A small autoregressive pixel model, trained from scratch.
Data: 22605 training examples, 41.6 epochs.
Rows from block 4 of a small autoregressive pixel model, named by matrix and row number. Rows with one number belong to one neuron. Each number is 128 + 32 x the weight over its row's rms, rounded and kept within 0 to 255. All counts start at 0. Numbers have three digits each. After the name is the row's rms in percent of the matrix's.
Before each neuron's rows are labels from the 100 images, of 14976, where the neuron reaches its highest value: "responds to" is what is common among them. Only what is clearly more common there than usual is listed. The data: stained colorectal tissue patches (NCT-CRC-HE-100K).
# fc1: MLP up (model.blocks.4.mlp.fc1.weight, 1024x256), inputs 0-127
# fc2: MLP down (model.blocks.4.mlp.fc2.weight, 256x1024, transposed), outputs 0-127

responds to: tissue: smooth muscle
fc1.644 097:055156160161158103097163120152115126098070125107098120108123161188170145150142126190107115156129163123145140125065170131134115100068100136123125152186085137180162135163163152138141137048101100178170154100119087166084131144188129142129143127140147092154037087111167114123104185133090201180154101140152148087147145118205194180189182132187198155185134161176104142142128115133133113152107
fc2.644 101:157105159107082081111136071083109157103149159056090130151098090140139129133179110141076112126132177160093138130159099095153093160150092114135146157140152109174094091105077143119129078165110151050095124131139100151133100119125130143195074089177114227101143129159130155102069143143181130132123126130116169115128110114121111119114121122121134112113184148127099117069132117151050149169103

responds to: tissue: lymphocytes
fc1.587 094:102164085113106123088050122107118071131127145116153156109088111109062149108126174076097150143171126122122115116133106120171099136103176121132137080179167112088086077120163184156117077112130099171147115115146159107189061106102082165156139139179123075135112197137177132118111061125151178110139127127131170148102107167118151085123108164101129085122107068108079121119171103193192163088187
fc2.587 086:155141166123142152144136124144121153124125125111047097135152147182150135138175151125156126198108142109120103114147112222122081150127117124197131101124129170110141044079139151191124182107180133127181138127135123111101116073123187105119137190144104105202129158143151119165100145088154156136103187169114111052130130148105099160119127119059086071141185102084141180159127138131084118141116

responds to: tissue: normal colon mucosa
fc1.760 110:132142115115146074145141176123128153205144039100164123128087130124148111151172111141104102158112089158131141102128144137122127075142128097102129136079146088124130147135131187117085150158096154156106133127138190109114117122138148098082166166073191087117094130132087105166168095147110153062144211141105115142108127051138116162145158129161094086124151106092168213077166132153104105096128
fc2.760 107:081078169088118142130168092124161174177159089172201208112132169098131151196111106174118100183046139121176127149096064143099153100158112168063191175174176096091150127117150108131148147145126108138168103167110126144121155083115094195129159095140097116179166120157084167102192117112111141117155103185141056151129177142165135156100128124101091145089121137126085120104172124155117157086120

responds to: tissue: smooth muscle
fc1.628 098:082095196099130144094141146111161093118146129098179086101077126161151118152132142139065153104136164155144093148102138182116111118168110148173089165083156089133123142146116126168127160104154131142132120150052142126152137138107107129101083140109156094113194150159137184134118125077152123145125160141109132126133216117104174177144119129149119175092034122169168076142123093196157132125134
fc2.628 096:144132147142148078166094145139119196093164092074092123172131131151132121101102128143163187140122089140197117083132082102125077114087144132105160123164138092137093113111132158156109097138157066090118147098103122095142155128139117153129142160177162119138195071153161081131122115126096069181126095141085096062135093110133126081134150145166147111138130097143093149101127157076146106171134

responds to: tissue: tumour epithelium
fc1.290 042:087100151161155097178124125127147163092103105159152123086145139179096055149140132139126191104080184068127135117097103142093182195123145098124133150131140126127131111101147076116143100086175104090155136179188120120139161125104135112173139155096159130139123096128130099169173203127055226097141117127155121115125076075114135086095072132114144138186123141107115147147135124145146099105157
fc2.290 032:118152153130132116148124102130091114072136143141092202111088147127182188190188103139132144082143143100145091167140181104145094166139139146141111140083141123127141113137105156154199134132178040162084114123185122188129130153140136147194145127160123057160127132149181124147074103127128128143110158138112141148080112148085120132098182112152094162048139143219098145169078148159160100155133

responds to: tissue: adipose tissue
fc1.112 103:127153183178108185094103120148121126137138071131136137166116139076156129126132157106112095137131103116144133108111088113096144137087205100159104125112126111080125122094115064144150123150172118195141134122131112140112153130142153110143059137102106218118053156151133093155167092114179131105152176101159131098141138103089083129140147164129095136101101132147168164152117128113157089165088
fc2.112 104:098131071085142149164171075135168147116159119123068100178092105123114125080088179095163158142158114105093099098174118158104086100126111163111145130086125170164110127209063158146173095130105128075148094124105105137116142169181092092157061138121110120158142028121127084116167162104091100118098135166122108156094168147098117151164123098194160075133139179189165112140070141080130123104157

responds to: tissue: adipose tissue; tissue: mucus
fc1.633 099:129113117172050228106141176177099118171109130105127173128171126136120108143112118115120142121177090152169177130140137125052101153114129099140099116141092129149100118085094101133119152154133122135177170204136138105172102141139143085149096178153122178135167116120084107084098068102107041083149159120096163126142160126154163185152155117117149118124112103089153110146192148155179117098139
fc2.633 103:143141130081108117186107128103099154170129182133090103183131069159173123043123128102159175119143115123099151137078093155178151123119136098119096197136100164144150132138113096105097171163044128084180115117123149182124069131088187134099107209136098159092133148155114137128122137124158160150162145160150108149122173112105132150157122125181112161169108078106093088129066153134113162163168

responds to: tissue: normal colon mucosa
fc1.445 103:142171155126121080161147093196083128168098090101115103130103167114145124096115143136128093130198062084134147111112174158159070132126161198117092131156093078052094083101167155101113112054127097079163113113100147167138149169137102126123187129130033102113125169142143156152115113142144181137131136098134126078141110115112101133151127097173101142170103120111169094140130110158108186102086
fc2.445 104:141128117109126147115084144066117098150062097149086108059117129159191129100111126131145138180100111143175088100162162121117113121082062092141142078105068113125167112127173154105022165157205127111139112124154147115110129120141161110157156146179161112133123096163131149178113100123113099122138129122132158140157125147139176096067063108156155179124125088123167119143200084122170150149112

responds to: tissue: tumour epithelium; tissue: normal colon mucosa
fc1.373 108:181092135122159186061122106095131151167126081139147118114090110145129156220143101082118073156120143156110147159173124113175127156122076089189106132107085095143100081156113152179150155102142149203172181144135072116123171119157115105091140118129175098120107145148127138153172142178161074069133131159130155179113190179130161109129105159124151140159177044143121100121156169143115153106125
fc2.373 103:140094125149091108093151128094139098108109144157151145169199096107143085123190142148105098109129176109138173197141104153187169183162158200125141029135121158158118092186123116068112101145174059157135136125131154113131130126125160147157145119175124133121127099138186103110116125064119165088146144158056181135165115124157109110124126094196150063103132121128187122089105142141122128125183

responds to: tissue: lymphocytes
fc1.272 109:158170102167092107147176132114136161096111148137117099138114149148122090148087141152134088089169070098116173141108153098106192073124186139105111124115065117149132157049168113127118149108076155192137130150097133129145163161135144075137156172116144094090122105077163107140150146141174137128107132128145115101020140105064145133136138085097107061096093085139071164104152147120154085091148
fc2.272 103:155105098075104143117073123158141167121123124100108093173109162153119167138112129096157115134169130134170055097118141078184097162138055136099108116121141168093189162172153161053135169150124101145160106115145094152133127088063162130157169160112110101126078169104181162145068145073088107128116100109144131144158108189054092080133094090135167182165182158121123113126102203154140149152022

responds to: tissue: lymphocytes
fc1.588 102:106115090192057068142129163125156191130122104109100102129113130129152148114111148114184120091152109092097187160096141169101142192088122150125157144166176130171162098108125161078124123096174113089114121101111125169167102107130128157104112171083126132077157115151112154148079115115172124123117112095163139178139154173152134145175151098155150061090109093105132142118163152190138133111126
fc2.588 096:104095168112139143103124138131147106202156084143085070188158126105137096179126118109132139151164132134207096131089143123146132066102087128101136086185172085112183095104129132112135096144085114175157244125117104118156146070165092124109116080124179140094149120133162108152111114158127108136156141152129079122083142110068101092162131177129119139145102120077137108054166149100102089126180

responds to: tissue: lymphocytes
fc1.80 103:162105116122129091139105140097101144102114079076146182133144132179133126124157079119138164107167092120159145155153090161123211137074082144122203106085152112143146147081148202098138073123107109092143154105172112111147118162135159152105147088101134119136074111112135110137141139162060116107102082070144136138065085112150146122107106182115121185138061102104130078171138175097196118128122
fc2.80 104:151113116117104132083106073139139137080165124115126144074048176104110105128152128113128140080131154094069155093166160144113090155165123170129096174155113124183150125156147126169121166168081138119143175211082129128105126149154165121117105165084135134155160208180077185212075118151133041162156129134128126145113173143148103134127105135077105132139148119094147146086134049133112155133149

responds to: tissue: smooth muscle
fc1.257 101:141162117133129168141127123131099141102216099151117116157067088173186112121124164107163080165064138115099116127110164144093114131128163109094119177083055076105134138137119181130125184134135119162118114160062106140136171115117076115133154080130118121178117134123137101087170123134116088136139128084066148064122152149166167141142213091145116087127119129148131144137122089056184093129087
fc2.257 102:138136126116125076108118156137099089144142178116189119142107130117106105109110136141111091130142102138131108162144170112122094110164144146162104122171187122140143108171134152070136118112120136139109133144038111137136154154193065108144159118119156097143081046094149159130115135142098157112081066186084154121173102098142156113157148193152106144137132127106125128112094176162096137159144

responds to: tissue: smooth muscle
fc1.48 101:131129145140129122121124124117123123090143060171182089146114147203133145116221125151110148149080101170170148175202183121101100120115167156112084154150143111194175118048118147075111153103151126133112067111114067141142135122138165088150149091155119149126098150117125116090114149062140123102127147126073143130156122103130104154135134162085112157182116167155117133109134131114146077202089
fc2.48 099:083132147163170084123095149109143137114104165090073129144088119081211126171151124138104121141100087107130152139196169109114106135109103142129152157133122075107134143173157102100124189139130186133224115175070119133136147141157160169147101111105126096145102097176140125151165217142075167124125157122183119145102159133144095136152153145173217105155133150144099125164090082124050118144133

responds to: tissue: adipose tissue
fc1.517 094:145148114139101056113157088105099148171138141137081143107129096139141174082087119142094129101126108199158149078114168090132180106153119133161094094134155155171094102167159134150120162133109095128101100156118099078137128116121171126152102123192080141058128110101067135093143129133120085057097128105146110109102049130129082191094119121123134111087096076131111149147087105119124110066127
fc2.517 097:069146154128176128173138157115099124172118122135185106152145091152125120100138106166142159115162116091131156115157128107123099100114071129123141126085091149128162121140098114133139105133149087092102139126128160140163148125088099104104096100141128124137091119094195056162138107138213174176126150122115104117122131156124120127112112183090151163151142117148215174168129141170171148092157

responds to: tissue: normal colon mucosa
fc1.151 115:150128118187148185094094070148091179125105148103123096195160179089081165141118155102120112071158116143178140157126151085140110082126159168065187135110107138107109065121124137134148095112131094162155097140170122102166159073106106153102109128115124149148088165129134168126147205225204107108095184133197160093188119071098039157104144151060120100102139135140179112114184146123132115074072
fc2.151 111:102174131112161091078158103094176154099073163102200133100124113133122073118164121158122127164202100146121094193153107135161107130096129121107097156131116136106173162111091131135152107102118104151133102121126118121174149105102084136058122132050176133092146158130150133122132117100143155102090093163109150195128073180147148050078129087182081185117068070068142132114143136094126126153157

responds to: tissue: adipose tissue; tissue: mucus
fc1.420 102:108078168100168099130097109138121138087168084181134178087153153096094109127075096181130145152186149116156065108138108121122141100163127084130145132155188145139120093139150144090155088090128104096121148154122162102163214161094126114133112165147108150168158138121103143161129100143175173142096141101064137167116139027121113161165125121129123078167120165155152126115153107102172111083095
fc2.420 104:157170196110124179142090159106102106157146174103153107121096123169098128123116129188136194126158126102111094130126106098119120094114166148143140149067128155143083164191088136110160122176128167134104101079116131146125118117141110174102128165120103142132091119145086133157151163087093134129176116142152137124101109091078126121199096116103052143133095126202090163074062065172102079109104

responds to: tissue: tumour epithelium
fc1.40 098:111104149153117133041130111160118118144149104103073086088117097127110094138153101098099140124130047186157063201122158188164115122118119135074119173141144124138121157093138131178161106145164160121098108163137131100129114136165118182079088085169085159115151117124193177110113145127147093090087147114127164105142121110115117168123112104173225133121123121113129083100091093177128123088139
fc2.40 101:132134129145140115130162181149120116155141140084093137139080122082194186104183109111145110174108114057153150077142121125199103128132120076151087124096087167073150098128190161068103158124136163143106145099070141159121156070095069060159102098069158118136140138083062080058163098135121085076089132105111128158169138141101128149150125128119088097113155092154126147112124112123141084103153

responds to: tissue: normal colon mucosa
fc1.188 099:135120122134128038043143104156149123139148158083143110142137114151106106142144118164123092118122128134182109106124130137160126145103117149077126130145130092208103083099152117174146172124148102116081090141112103097074131132130113076081181118111129135123134092139150107121128108128116124140179103095082144124149064157093087147169141110169121152159115132114099180197115089100100116111134
fc2.188 093:177114129094161163108112090086088217123173048178075120079117163128143104141153149156036142079164138061187141094115146111087132125127143108074130032102148085133163095098079149073126138101170150123163214147111116128147155112132115067156136143121155131135058124152180096113148100123145168114067112138192151150137161169116142148121158108140159052133151112137141131096152146141169101095189

responds to: tissue: adipose tissue; tissue: mucus
fc1.433 095:116070184129110086098176102146150110105136105107088166082154080113139118121146157136075162119106185140154148142170124153166096125139168121196100073187143106163108130117117153151105127153169085140074175163142089118140140170097159119062170112132091150135117107128183096124113160149081195141175096185164141106121038154132129154150111168114164113093144130175123092109123111140150183124146
fc2.433 097:193147103129155114181101136103132188123108122100112128147120146122158108137144138136105107156191091089153104164152084136151143138062102143099159139103188100095090166156123152102048157106091148139148105148102164179119092115159155095163098220174167116158203142069141117169140123117111160096139150121176173195098105069130122106125124052126136105182157135108133174188048088102133080124176

responds to: tissue: tumour epithelium
fc1.31 101:174111140121106090131112147112056156119121138138127139167136152079141143201160079148038097202139102143112105115137164141110130147134065134126152098116154110165143123122109166140211094136143144141127120160162108151158137133082157110077080116137118141135170108149152117127106126087092105171124121098173113095136068099123050123128130116108169128132139114124138126081155189084105104081184
fc2.31 101:116112134064138097125102105080088081153181124130144079120126152132146177110151124163123159147116167135104110123150113146171133138111124151164092175137120101144136102106125063107114087163138159070153164136110158149099147115148183135155071132125108117162133142077105170124196116146163162061139115156164102130111128132083148175144175144135112127178124132157132173095126191155124130154113

responds to: tissue: smooth muscle
fc1.470 106:117113159132131108104116140084128078107176129126154138087153116122088156039115133126140144152136136173155162149082096148115166154139095163085162166109124151166075125191089110154194154158107105176144136183146176101113065054115171139110107103084196167110152128177139124196153163170114103101131116145126116151143149133118112116200088098167137106080071188120089125114166075130104127127093
fc2.470 104:175094159104138129187086144174143140097154112151076109141079176149132110085119125140117096110191123151078141131199118180116098119141124120147096118159116114112176113087113197139090155115081102113138109127152091135104109146167134124084145125206140133118104152176132137098068125127132109122106098088142164133064072124107166142111100128153219093164117025129133156127103152107131164152157