A small autoregressive pixel model, trained from scratch.
Data: 22605 training examples, 41.6 epochs.
Rows from block 4, named by matrix and row number. Rows with one number belong to one attention dimension. Each number is 128 + 24 x the weight over its row's rms, rounded and kept within 0 to 255. All counts start at 0. Numbers have three digits each.
# q: attention query (model.blocks.4.attn.q.weight, 256x256), inputs 86-171
# k: attention key (model.blocks.4.attn.k.weight, 256x256), inputs 86-171
q.108:133123159108125098124151176126137086166122149113093116143137123162141075123159180106118122088142127153144146119135127177089164101142120095107157094093089102139149100107137113116102176135068143116075137164138134121131131130135181102115095125147099164109134161
q.109:116156077129121154147140122151126134139151151086156180151121097175135159119133120153079165146127137149129122128136123166131121099141104158156163171095096117099152106129166177086108154152131133140128129133118130103131125158152166169109092147120136128136142201
q.110:137078146144114153123120145134100142087119142112121137178155100116117101133135168127084112178100115119146132125141110124134127160129106116163138121130175118147141152137131160115126125149123104136113146116160125058104162105135171124147131148109109129142138154
q.111:140140108111166102153090136182134152113152143110128115131123126137116114112122174129091137060107114096123149125088158120136148125158127133102106105122097171139127164110145144149108120109130097129114184121142126112117106102148116116100137087142150155103127127
q.112:120109097124166127104123109169160141121087124121152119102138111139106145152134148096207147148102102157144143138092130144098118124154129128168134142099131136126152117131131115155112105129121104108147129108142134123121167160164133129093127144114118136140135139
q.113:155082110121137119143115104145125152092127126133128185092108091108165114109146157149123097127123115147143123146081102103121137129101117130131145081142117195152109149096121171100168124117139144136108114159100144148122053135121103135113154161108122092100088120
q.114:095087178112114180162110127107136108064099131108137094117161135150124154114106127140146101114128110128106139108106150113108147131088161111097131169135123148136148101142107099093150156115157118123105205182116142139117135109109142129141157159127127144101147179
q.115:165108118114160095103098147183153131144167115116103097091155122129093119115104148116117099133156109123106155146103120110134109119124136133130126140133090138162134076124111133111135110160111140152110178172146137127136129150126125082088157165159057135171104139
q.116:110127147104099152130134117148121110119076117093087148144119145155167171134139074117067116171132141127113129112192139148133143163167138149095136105114166087110133118092157155104137114166133090139090141136132133110102080120130150120097112153082123126159150135
q.117:125131117125090102065158102133138088131089119161098119111149148137143148115139121154114146092139101129159129141160107163163148097191104071081128129127085131144145113130107107157150121118120126096107151130122131113046096150139147128133103145118117113148153154
q.118:138145123130104133108112136082167113095082137120116120103101073136141122100103126112182121105113119089119121124121120143122156156099137115137153124142130130150108140097174134136137098149175116146139181121129135155174144111111088138162132140115136105121182107
q.119:080111149185093113151124114106077110118110110160183131121132126151104129116092130152130099160124125110094112099132141134111099119108125120141092122122155183121135149098085073096138111154118135119138159164133142097091122141104123130110126175121189115111141137
q.120:128109109131123111162161142080133094133110128146097131142095094071092132169122102131106116179144147162148124141082104144107098147117132118098119153169145137129095104140137124158157116112119146111054133158147115147134149120100111141130154129101116097132122162
q.121:134140123073106115131122141143068149145141132146093121139108099197119101130118132160128164130094117090162117153135100100128128115098132101151152153129120118141136110146163123118181130125120100112088127139151134103133106135161108149148113111169159140148130127
q.122:047142121111104116155111128113178120099114096116145138102103133149161105111121061117143123084081151084114120165129142155156115138123137123160121127149170124149132168100135125109131111083111155116079102128117135111127124124105080107122097154104155157096150099
q.123:112126100107145134097132139167117114120104145110133128114169151142139098142130108118169112078095160140116122140137155110171125153092132113115121122111093137144121137084122114144149139114108151122142116103135143133155149143138115097144146104161175103167166133
q.124:140136132150140143111119149110129141152115174132141133171140130123122150160094136130182096084126151155127145117115133141160140115115127099119130142132149133166142121138137100147139100136087123126135174082134119110148121145137141131096102134099143147132144124
q.125:166150132141126102150111105120188171113132116121115106128105164103110147113131147114160099149096138098141131152129123106133151173081131136174103165077149127120159114128103098122102125140185114122082134134146127135140136116145096135153101162127182146135074111
q.126:141119106087165143129127130144162155157120142126162098110123123149112142130131123108142124133104168155147127129101127092120106128111143117126106170113113100103151083149117138162070129130123166128105101158142136128147138153092111152136092155134130147094112093
q.127:172141105152128118137137122117119089120077115137086162084081108157138175134089136097084146105147112100088150175139140113118145159135133133103097135083137139140084075097078136127102155099125127132161141123115126112108142133138143086110142124135128145145141144
q.128:155119109107131103114148133158126119156131129120164140157106124108133118090108140103129143130097116097147105157118137128160146153125095140091095126116112160139092141116143114161117167132151116133127133101151105110127169062091079153133105092125128122105123160
q.129:169122152078078175109094129127124139134173142131145144155132113131154111114161123105156115138102154126138129152129125091127157106088134163127148103135128147140113188132144136124147069172138154121107105190151134135143110125153161156141148131134098117123106138
q.130:150120134145118157163131118138097134120129140117119111165125126162124131144129140134118133118152137121120134157107114128125115087142120097137162131126129157110109095097107077145170162142131147111129163133134133126114160103125119084136154147133122110151159156
q.131:189126121118101135088128151096136119102163148147148077112138156131134167103106104111144110108097151156119085100106141124142138153163126096167156128129097122104153127104166143146125119154147125132175136143158120139146145075129135131156141147154119124113152179
q.132:135114122124154127089128121156149145158112132126168128154119118156103090152146124158090140140127149111117150134125142158110108119108127091131129144162154130120184098130160167100122138109123120106122105147153144134122125164173140121141090104136102151133179084
q.133:159113146118118157187119126127121144093110144070115131130099133106150148092103138132154159115090193155103136135151118122133108110162124145144131138111109095132129108144124126161205129152178075129127180138107128115103128128119127079146141147145135161146126121
q.134:123146116127134127131083148115132134118105076095073137136074105115132150131141165150131135152095118123132158101102132059124094143098133117093159113150122125142103104097133110113139134119132149092123127140181134116097122135126133123162130115141123091165121176
q.135:124146125096094162152146124074129088124118167132128133150102074141098105125151122147129127146139138113109111142141127148141077130126125128166137119123118139123116168121119081126124137110070117125143170187071146093096104149160154154134111150146100119121115116
q.136:120123121137180122112113152172135148126135117156124073150139131101089101098138107145130101159124146086151126091052109148092146115127118118175141131134117129148100100147081142146098139156179157135134131135124126109124166166096108177113140117092125143107087141
q.137:152143123119098150147133116157119109105128060152113148093098139137166105133117131116131122148157110153133142134144138119155093119151154189172096117163152147163140161127128162123109115159102162116128153149111134139119097109163119103134187124117112092116111086
q.138:205112083126158139113116120115146098123143135101168131155161127128088119165137148176135128135124158127131158097153146109083139108139131131084114168178109123135125104112074154158110134116101133126163112162145137110096131137164159140121137114121116086152127134
q.139:132117155185138132148145141093168141122154162136135142149138136119157140144161134109124117166160119123161123110101134173133129160171127104150114123148138150114137140138114093106120159192101123139126157151089130123149118099089144132126147143142125125136139162
q.140:170098122117157156113107126135126116082133131120123098129135145079134122123103175109130153112082150120103107107149124082136136100114135103181148091146143127145118137129154138139124123103104159097173116111131121158173097143140124127160141106157095059128160132
q.141:116077154145094143141093125154087190168143132136095139112139115142134136135163113132123149135147140141130128087140132136121106121133126130143123084135155136129144180104156171083174108157134105182107130157144144119134117114126127081091106128140124098101115108
q.142:114079141118090116136120110151128142163177066146161142125158133115114059168164105131171112086107149126104102148124113121129174168163117128160106103127133145161151112100132150137097144113140114107119131132101128115142131093078174114099142135158087133138151096
q.143:176163153089138119143122153108101137146115153081187093133151119145127148134121147123153132153166130155134119170145132130179155143134124106135152096121173127175119152114118144138138142121169111133140155127092125116090153115121175150126142142090143097151131134
k.108:101115141171128117137140132155106171138129127156090133177111120110134088141155109112119133143089132132131135135132137103147120127118125156108130087058110135137124118121154127140118124113118122171109113154122125063145101162119117114112137103178125124128118105
k.109:122147129134148113139142128120122155120116150082177145137161123122158129100143130103081165137127118138167100123149108159118070125132128153110118140143137100134126144106150151142113077075154133164125127126103130122161096125129104100179096126153160091120163139
k.110:108120154135131114163156207119139173138068123102096083144135134201137113156140130133089146151154119100143110085133115183100125119141122141155118087143162106111103125119123125087147119141165114122125157098155137101120119091144146148111130132088064131153122113
k.111:119161147122119120096113160091105103089129159137135142127138102158092112112127124179143126088127115175112130108162148163104114099129164113084181160167084134145136129136146144120141118125147122153154136142135124110110169124121131155095135091109116133147115067
k.112:145126163115107134152122136121152138103147135140080119115120108135113111096102136120105135137135090139173133132131110116103113145128140104139117096118128140072118147133141183097166118095145117124134189089154114134112075122116120140155167106138115149139115115
k.113:128140132097153126146141156092098102085104118128118111149082161140135141151119126119145116112148159086091111083123146157119135123137136138146106145131152123105118091157135167133107157113139129117108104120110127140114213136141096113121112146139160123132108144
k.114:111159134121105136126146097136116129134102102079157144100164126096129127159112172114096093111129076137144162127107146161073117116112137140122128156153122060107122099119140087113118131119124096143126114126121141119121130118123142110157134115098145142113073140
k.115:169143137111128150161101140126085143131133104105134129126118129128132120132127160163115132156136141132145127134154158105129124129134117116129100134125102142126134105138121162154126119083116147115123156161125133110092095097155117126130140159126163120158136124
k.116:135102091097119127114155116071141109106121106150136118128114113123135127124124099118166098113100175111145098110086101114124107142144129153115093097171110165123126076116113153141144133106104086177151119178130139120122131133157126148102152176077104126096197106
k.117:116120146109150100174109124125142118116121163121115150108127134140098137086114107132121103151121109051143119136120067121147113153128136133127127097105162149149138106154095119133123065099063150134129110147119142127147155108137129118096149117114118091159134131
k.118:118160120152145120107176117141103163140119140169095139097147150133141139111132180153089139140108126143103126105131100123128105139127100119080128145156114073148157130140102127113141128135121177131118174078121150175131131125147142132089092143114129153096073135
k.119:091140148172133144148130115171110096110101150082161139120155092127134127113071129172123131132149145139101170104129118110126135116150139138142088104101155088129123118137117166154104116136081135135127152140177152119106154177150152111099117139155114104126134148
k.120:136096132112127159171115129139122146125136149149113117170142076127136107112132169146128156121082150166168117120141099147114110107149129135160126144135158133170092148125128167118139136131107122083105108098103067106123122081117157121082150154142115114161127136
k.121:091098136145107182171081117167090137135107156135111103086158126130166122124166082128152151111119155115112108128129082156139124128119093112127162165134115099138131103084146132118199112133110152125152090124160125134138111127094121144101113171149176140116126192
k.122:109137113161136089137115096114111143109078175124142142132149102115127123072125115171159105153154160151120105128136193132135104092112120172138147093133134150135126155145110114145123138081109145166126103123112157138083096146145133132147094139099151172148102128
k.123:137137141113122088119118129116113105128161130133145130158165123127149154101178128130136123154141135137158141133093149096158121077164128132130137174112164149115091142095093130085140127165118130134101119125140127127083124137140110181152114155097134137133130116
k.124:091107116135111104106161109158159114125112140117111162091125146156133093145121132147078093135131118074138159132122147104143157121148144118086126121142167066127132133118167097172129115109155146128110127112146111162152127131107116160156133141113096190123067136
k.125:132116158124159106158097122095122131127115119127142155098064130126072131107123094144175116150132145118118123109144093128134125153101143170122142120131104081106180132116103147167147143103145110139075175119111133130121160116110167115137162163080142149129138115
k.126:080142141104153107122123131106093105171148095167125081133129114114108138107116156171189106118119139135134154109106167138153104126133096092113142113120104107098139111117114074109127148125137153122112138146126138161105117130101099122144137143116121161103163143
k.127:148127143156090116147131117087148068112132154113124142121112118146130106173125132142117139132119141123109147158162073181165127160168122150101098081118121112135127137110128091116100120124133095163186124071103142114114152102144121096112154094144121126160191119
k.128:106124140141109146096127114087107133132109166144169134133144111078131136130129122131123116118150107159133130108108178152109139105120159088144108130133124108115141152145171097123123141138144122133129144137120147125121072149070111123119170142143110129164173170
k.129:161153104159105116131145156178119101143178149149130169113193170152131113161137144139155126103097122036119137115167117088163103144101119131114152129126124158104105114135107127142156132154079136120092063166177123121116168108111119127155115142162146118116099127
k.130:119147103154117094107144134092100113134128115115153119156130099148132136112175144151082142129159157089088133125128111156100126187116154155133105143144142086170115126132165151118146134105099139117131079114179133144146126098142143100111151123137106083096155161
k.131:133162154140140117117094125128148124060130133143126109113132092126108104103145137142138118153145124144139128118147147117078068111109145108091125102108160119117135152140131107066121138107139125124108079158130170103086110129128176118109084122139123125107109068
k.132:132120123108118101090147151133159120106129135163112084159129152135133127160141139117137163128147159133116113130095101139105139121158132148147142109150139118153157125166145142118134129133165109108114120151102145132136135099128147082148141163176091074115135069
k.133:136133144114088118159149172092127112149137157143102171094159129131144184154133130102103118120157093102121139114105087143101152146157143144102046119103094126096125115099150135124114123115115090120080147137116133129114126130142156141110121116157120162169133211
k.134:117139136155087070100137089159091147147156134164057145149117116163087139138113118116143119155141149143103122122117128158161129141131091112142149156129131152103114098144136175112152134090139130116080131149121127100130128112095151115113137155095103141123139106
k.135:150093131141078136119147117122126150157097102136147131118115128085110116119132132137117141149110148139132125115101142128120130088120094138148121122129151074098115140096155105143177111184144117163088137126136123136094102141120157121127094078139112123167104148
k.136:110108145144115137114124157072136145131100126139147123120104128150108113192104105138118148097128142076137136079088167159107149122151125102140088112157119136168106158129156170082155143154157144149104135140096120122129137131122123134146128116085135164134130133
k.137:111140133147102105119146140134143108158092143095102143104171096178146154092147140145124094053150143088111152100159177107132146142103125136141125088152111078101157155130126072108135125091183144123109151126162157177145139113157114133100150114105178119140133094
k.138:157127108180164121152124139104157088181125104133152141167105144126094137146113126161137142146151108143103174087093139126129113111129143146096111096134136094130137110088099101149089137150141159118122151157134134106105137121107090150137099116110137125085113117
k.139:110120180139119143153119119119139128144140121109114122147153128142106159090150133137111103135159126166192112095108147103116133123119126155157143155094129118100147140105190108113139132160086116138110129183161123116147122098100139125088173138115074097130148149
k.140:135136101113086127151152131140141113157125104152125117123127104135111117124101150119115176121122142120072109186148071111138141189125107113143114087153163126170103157099110144101084115150129099116135093095106143071102155122130122134153133121136143126118136169
k.141:107129127163143128101108148121124124137117113163115111135183124155150108112139118112165152128126134115146123163113117129125118161133139144130155163137151161143083148119157172149091120120124132143134130111125129130100148141083112119155079128135134154106079114
k.142:132130147177132112152153139106116148148134127132118127122121157101066093148140100108131083114147131179131110126121136102127131166102151146158162139107139129094161125138157046087112108122128152132130166159098134144118123084133133138118111155134136118098127130
k.143:164155116095109125144103135119142102146152121137098132160156123120141100191123169091165149113116098062151102139137145181091149131107098104102117082137123125100146127076102094134113106152118072160135162118106124123113122137104134155132143135152121077158104091